config.yaml
layer_scale_init: 0.01
muon_scale: "match_rms_adamw"
nesterov: true
weight_decay: 0.03
Rows from expert 8 of block 7, named by matrix and row number. Rows with one number belong to one neuron. Each number is 128 + 32 x the weight over the matrix's rms, rounded and kept within 0 to 255. All counts start at 0.
# up: expert up (model.blocks.7.mlp.up, 16x320x320), inputs 230-275
# down: expert down (model.blocks.7.mlp.down, 16x320x320, transposed), outputs 230-275
up.213 [ 95 145 108 118 113 144 106 130 150  98 112 115 149 142 153 142 139 107 113 122  90 126 127 184 183 137 107 122 144 152 127 116 172 182 140 149 130 148 156  75 164 124 154 165 100 112]
up.214 [140 101 119 142 134 121  93 140 147 116 156  71 179 163 127 134 110 100  93 108 164 149 103 183 150 146 161 137 107 105 126 139 100  57 107 108 132 156 166 126 101 220 154 159 126 139]
up.215 [134 132 142 130 142 142  78 131 130 127 137 151 122 151  99 168 128 147 133 132  97 123 135 180 126 145  75 124 132 127 138 184  82 174 149 114 150 116 102 188 132 148  95 150 103  94]
up.216 [138 121 118 214 152 189 128 114 113 140  98 139  80 145 102 106 137 162 149 103 107 125 112  61 149 161 142 114 104 198 182  86 181 109 110 128 179 115 129 130 154 159 146  82 126 118]
up.217 [109 195 145 157  98 136 161 120 153 173 102 121 172 146  95 115 146 116 135 190 159  81 162 140 132  80 135 103 103  72 123 166 141 195 148  80  90 106 144 150  67 200 147 124 137 147]
up.218 [154 186 148  85  98 143 133  77 135 168 131 139 154 168  54 137 174 173 164 189  98  85 151 150  94 116 119 110 157  99 111 131 159 141  75 142 140 137  94 123  75 137 117 216  97 175]
up.219 [137 150 100 108 118 101 126 105 124 103 109 160 112 133 111 135 140 181 116 118 191 177  70 113 134  91 109 135 121  55 148 191  97  63 103 167 176 117 118 142 126 106  91 110  66 157]
up.220 [118 127 107 106  84 167 142 102 117 102 151 153 157 116 131 146 159 113  81 101 134 127  81  91 132 163 151 120 125  62 130 122 135 122 155 144 121 175 131 140 101 165 176 141 225 101]
up.221 [115 133 111 158 160  78 216 136 125 141  70 112  92 154  54  58 136 134  87 144 139  91 138 211 134   0 128  65 125 211  77  86 122 132 113 157 131 128  69 167 127 139 114 136  71  91]
up.222 [122 169 110 141 122  70  83 127 127 137 120  82 100 123 150  93 125 121 122 152  73  79 108 155 106 132 163 127 136 154 134  68 142 113 145 164 181 117 149  91 121 144 117  67 123 129]
up.223 [127 147 135 160 133 125 138 140 133 109 149  96 143 110 114 115 126 164 155 102 101 144 134 133 141 108 154 128 168 115  97  88 162 123 122 138 137 166  76 112 109 125 112  82 133  70]
up.224 [194 120 106 100 126  97 110 133 106 102 112 148 119  51  56 106 136 127 116 160 134  98 161 134  70 123  65  46 179 150  94 122 167 107 157 115 123 200 115 116 111 133  87 142 110 199]
up.225 [ 75 160 118 125 131 114 104 154 156 116 136 123 108  50 149 187 164  74 147 124 120 107 128  98 161 255 151  97 149   0  84 139  99  94 115  81  64 132  96 151 104 144 118 135 160 163]
up.226 [170 144  92 154  89 155  49 147 156  84 146 126 154  57 119 123 110 112 255 128 201   0 184 195  80 255 154   0 143 211 142 136  81  92 255 108 146 183 150 106  90 170  54 161 123 151]
up.227 [150  92 111 114 133 137 132 156 124 120 124 132 130 167 155 126 111 183  87  90 120 129 141 129 162  81 138 167 154 131 146 175 160 196 139 100 160 129 176 136 127  88 162 109 155 109]
down.213 [113 117  97 118  96 113 150 124 190 190 142 126 134  96  67 151  79 127  88  71 148 145  86 110 136 117 160 111  87 124 109 163 128 134  54 189  66  87 167 218 162 105 152 177 106 172]
down.214 [145  82 141 142 158 101 132 121 144 119 175 148 159 110 146 122 139 128 106 195 205  75 159  85 150 125 158 122 102  92 195 157 137 152 124 107 145 145 190 101 123  95 124 181 170 104]
down.215 [122  86 136  61 141 152 144 130  88 143 154 105 113 143 121  58 123 144 154  92 100 125 112 120 106 185  81 172  48 134 100 170 156 102 158 125 185 108 150  98 119 154 149 108 142 141]
down.216 [136 117 145 143 119 101  91 190 155 141 118 126 113 117 140 152 138 133 120 165 135 116 166 127  51 141 126  96 140  85 121 147 122 129 147 119  97 135 175 140 109  88 111  94 148 117]
down.217 [ 86 132 151 126 152 114  88 137 117 124 124 149  73 143 133 154 140 141  88 111 115 147 102 155 112 133 118 126  86  94 179 148 125 112 158 125 117 147 143  87 140 130  86 163 111 180]
down.218 [129 158  77  99 135 120 119 134 171 150 117 125  88 116 150  96 110 140 145  88 128 128  72 131  72 174 142 158  93  65 161 162 141 159 172 156 138 125 105  97 131  96 164 146 198  86]
down.219 [102 181 123 148 101  77 191 109 138 101 111 119 154 106 103  50  97 141 149 156 114 121  56 108 111 157 127 125 131 187 150 127 119 134 127  82 126 137 117  93  97 118 121 142 104  83]
down.220 [109 216 113 136 113 168 125 140 149 165  90  87 101 134 187  75  86 116 134 142 137 159 113 113  74 154 175 136 162 166 152 124 112 122 126 116  99 114 136 135 129 126 128 122 166 166]
down.221 [127 162 155 136 147 112  84 104 132 133  84 122 116 108 161 140 142 154 105 138 187 177 115  82  74  27 142 145 110  64 130 132 176 139 168 149 133 151 169 116 108  84 177  99 168 140]
down.222 [155  28 122 150 149 136 159 120 100  82 105 143 109 125 113 200 161 126  91 102 163 137  48 197 131  99 121 147 102 140  63  77 122 132 174 181 134  70 142 168 133 146  95  59 139 126]
down.223 [109 119  91 120 100 103  90 138 118  87 150 133 130 110  95 134 125 109 139 138 152 102 214  88 165 216 152 138 145 122 143 146 119 121 134 130 102 105 122 140 110  92  96 150  35 169]
down.224 [131 203 128 111 141 106 132 153 173 178 112 109 133  86 149 106 104 152 129 125 196 109 122 112  82 121 129 156 134 172 155  82 146 112 119 123 140 101 121 116 127 124 196 148  69 193]
down.225 [115  43  56 126 131 110  89 163  83 206 191  72 146 164 141 173 200 121 112 166 114 192 123  48 107   0  15 116  48  33 168   0 148  48 138 164 193 107 156 126 142 172  47 206 111 129]
down.226 [ 67 206 222  94   6 123 233 129 113  89  94  74  19 100 113   0 124 139 157 223 111  51  73 111  86 157  91  31 174  49  88  77 241   0 130 190 104 200 115  85 128  52  50  89 141  51]
down.227 [132 135 113 114 139 140  80  75 118 102 169  57 160 115 104 117  91  74 124 141 120 110 147 111 161 154   0 117  99 134 143 141 101 104 151 194 113 101 220 136  92 205 112 133 119 134]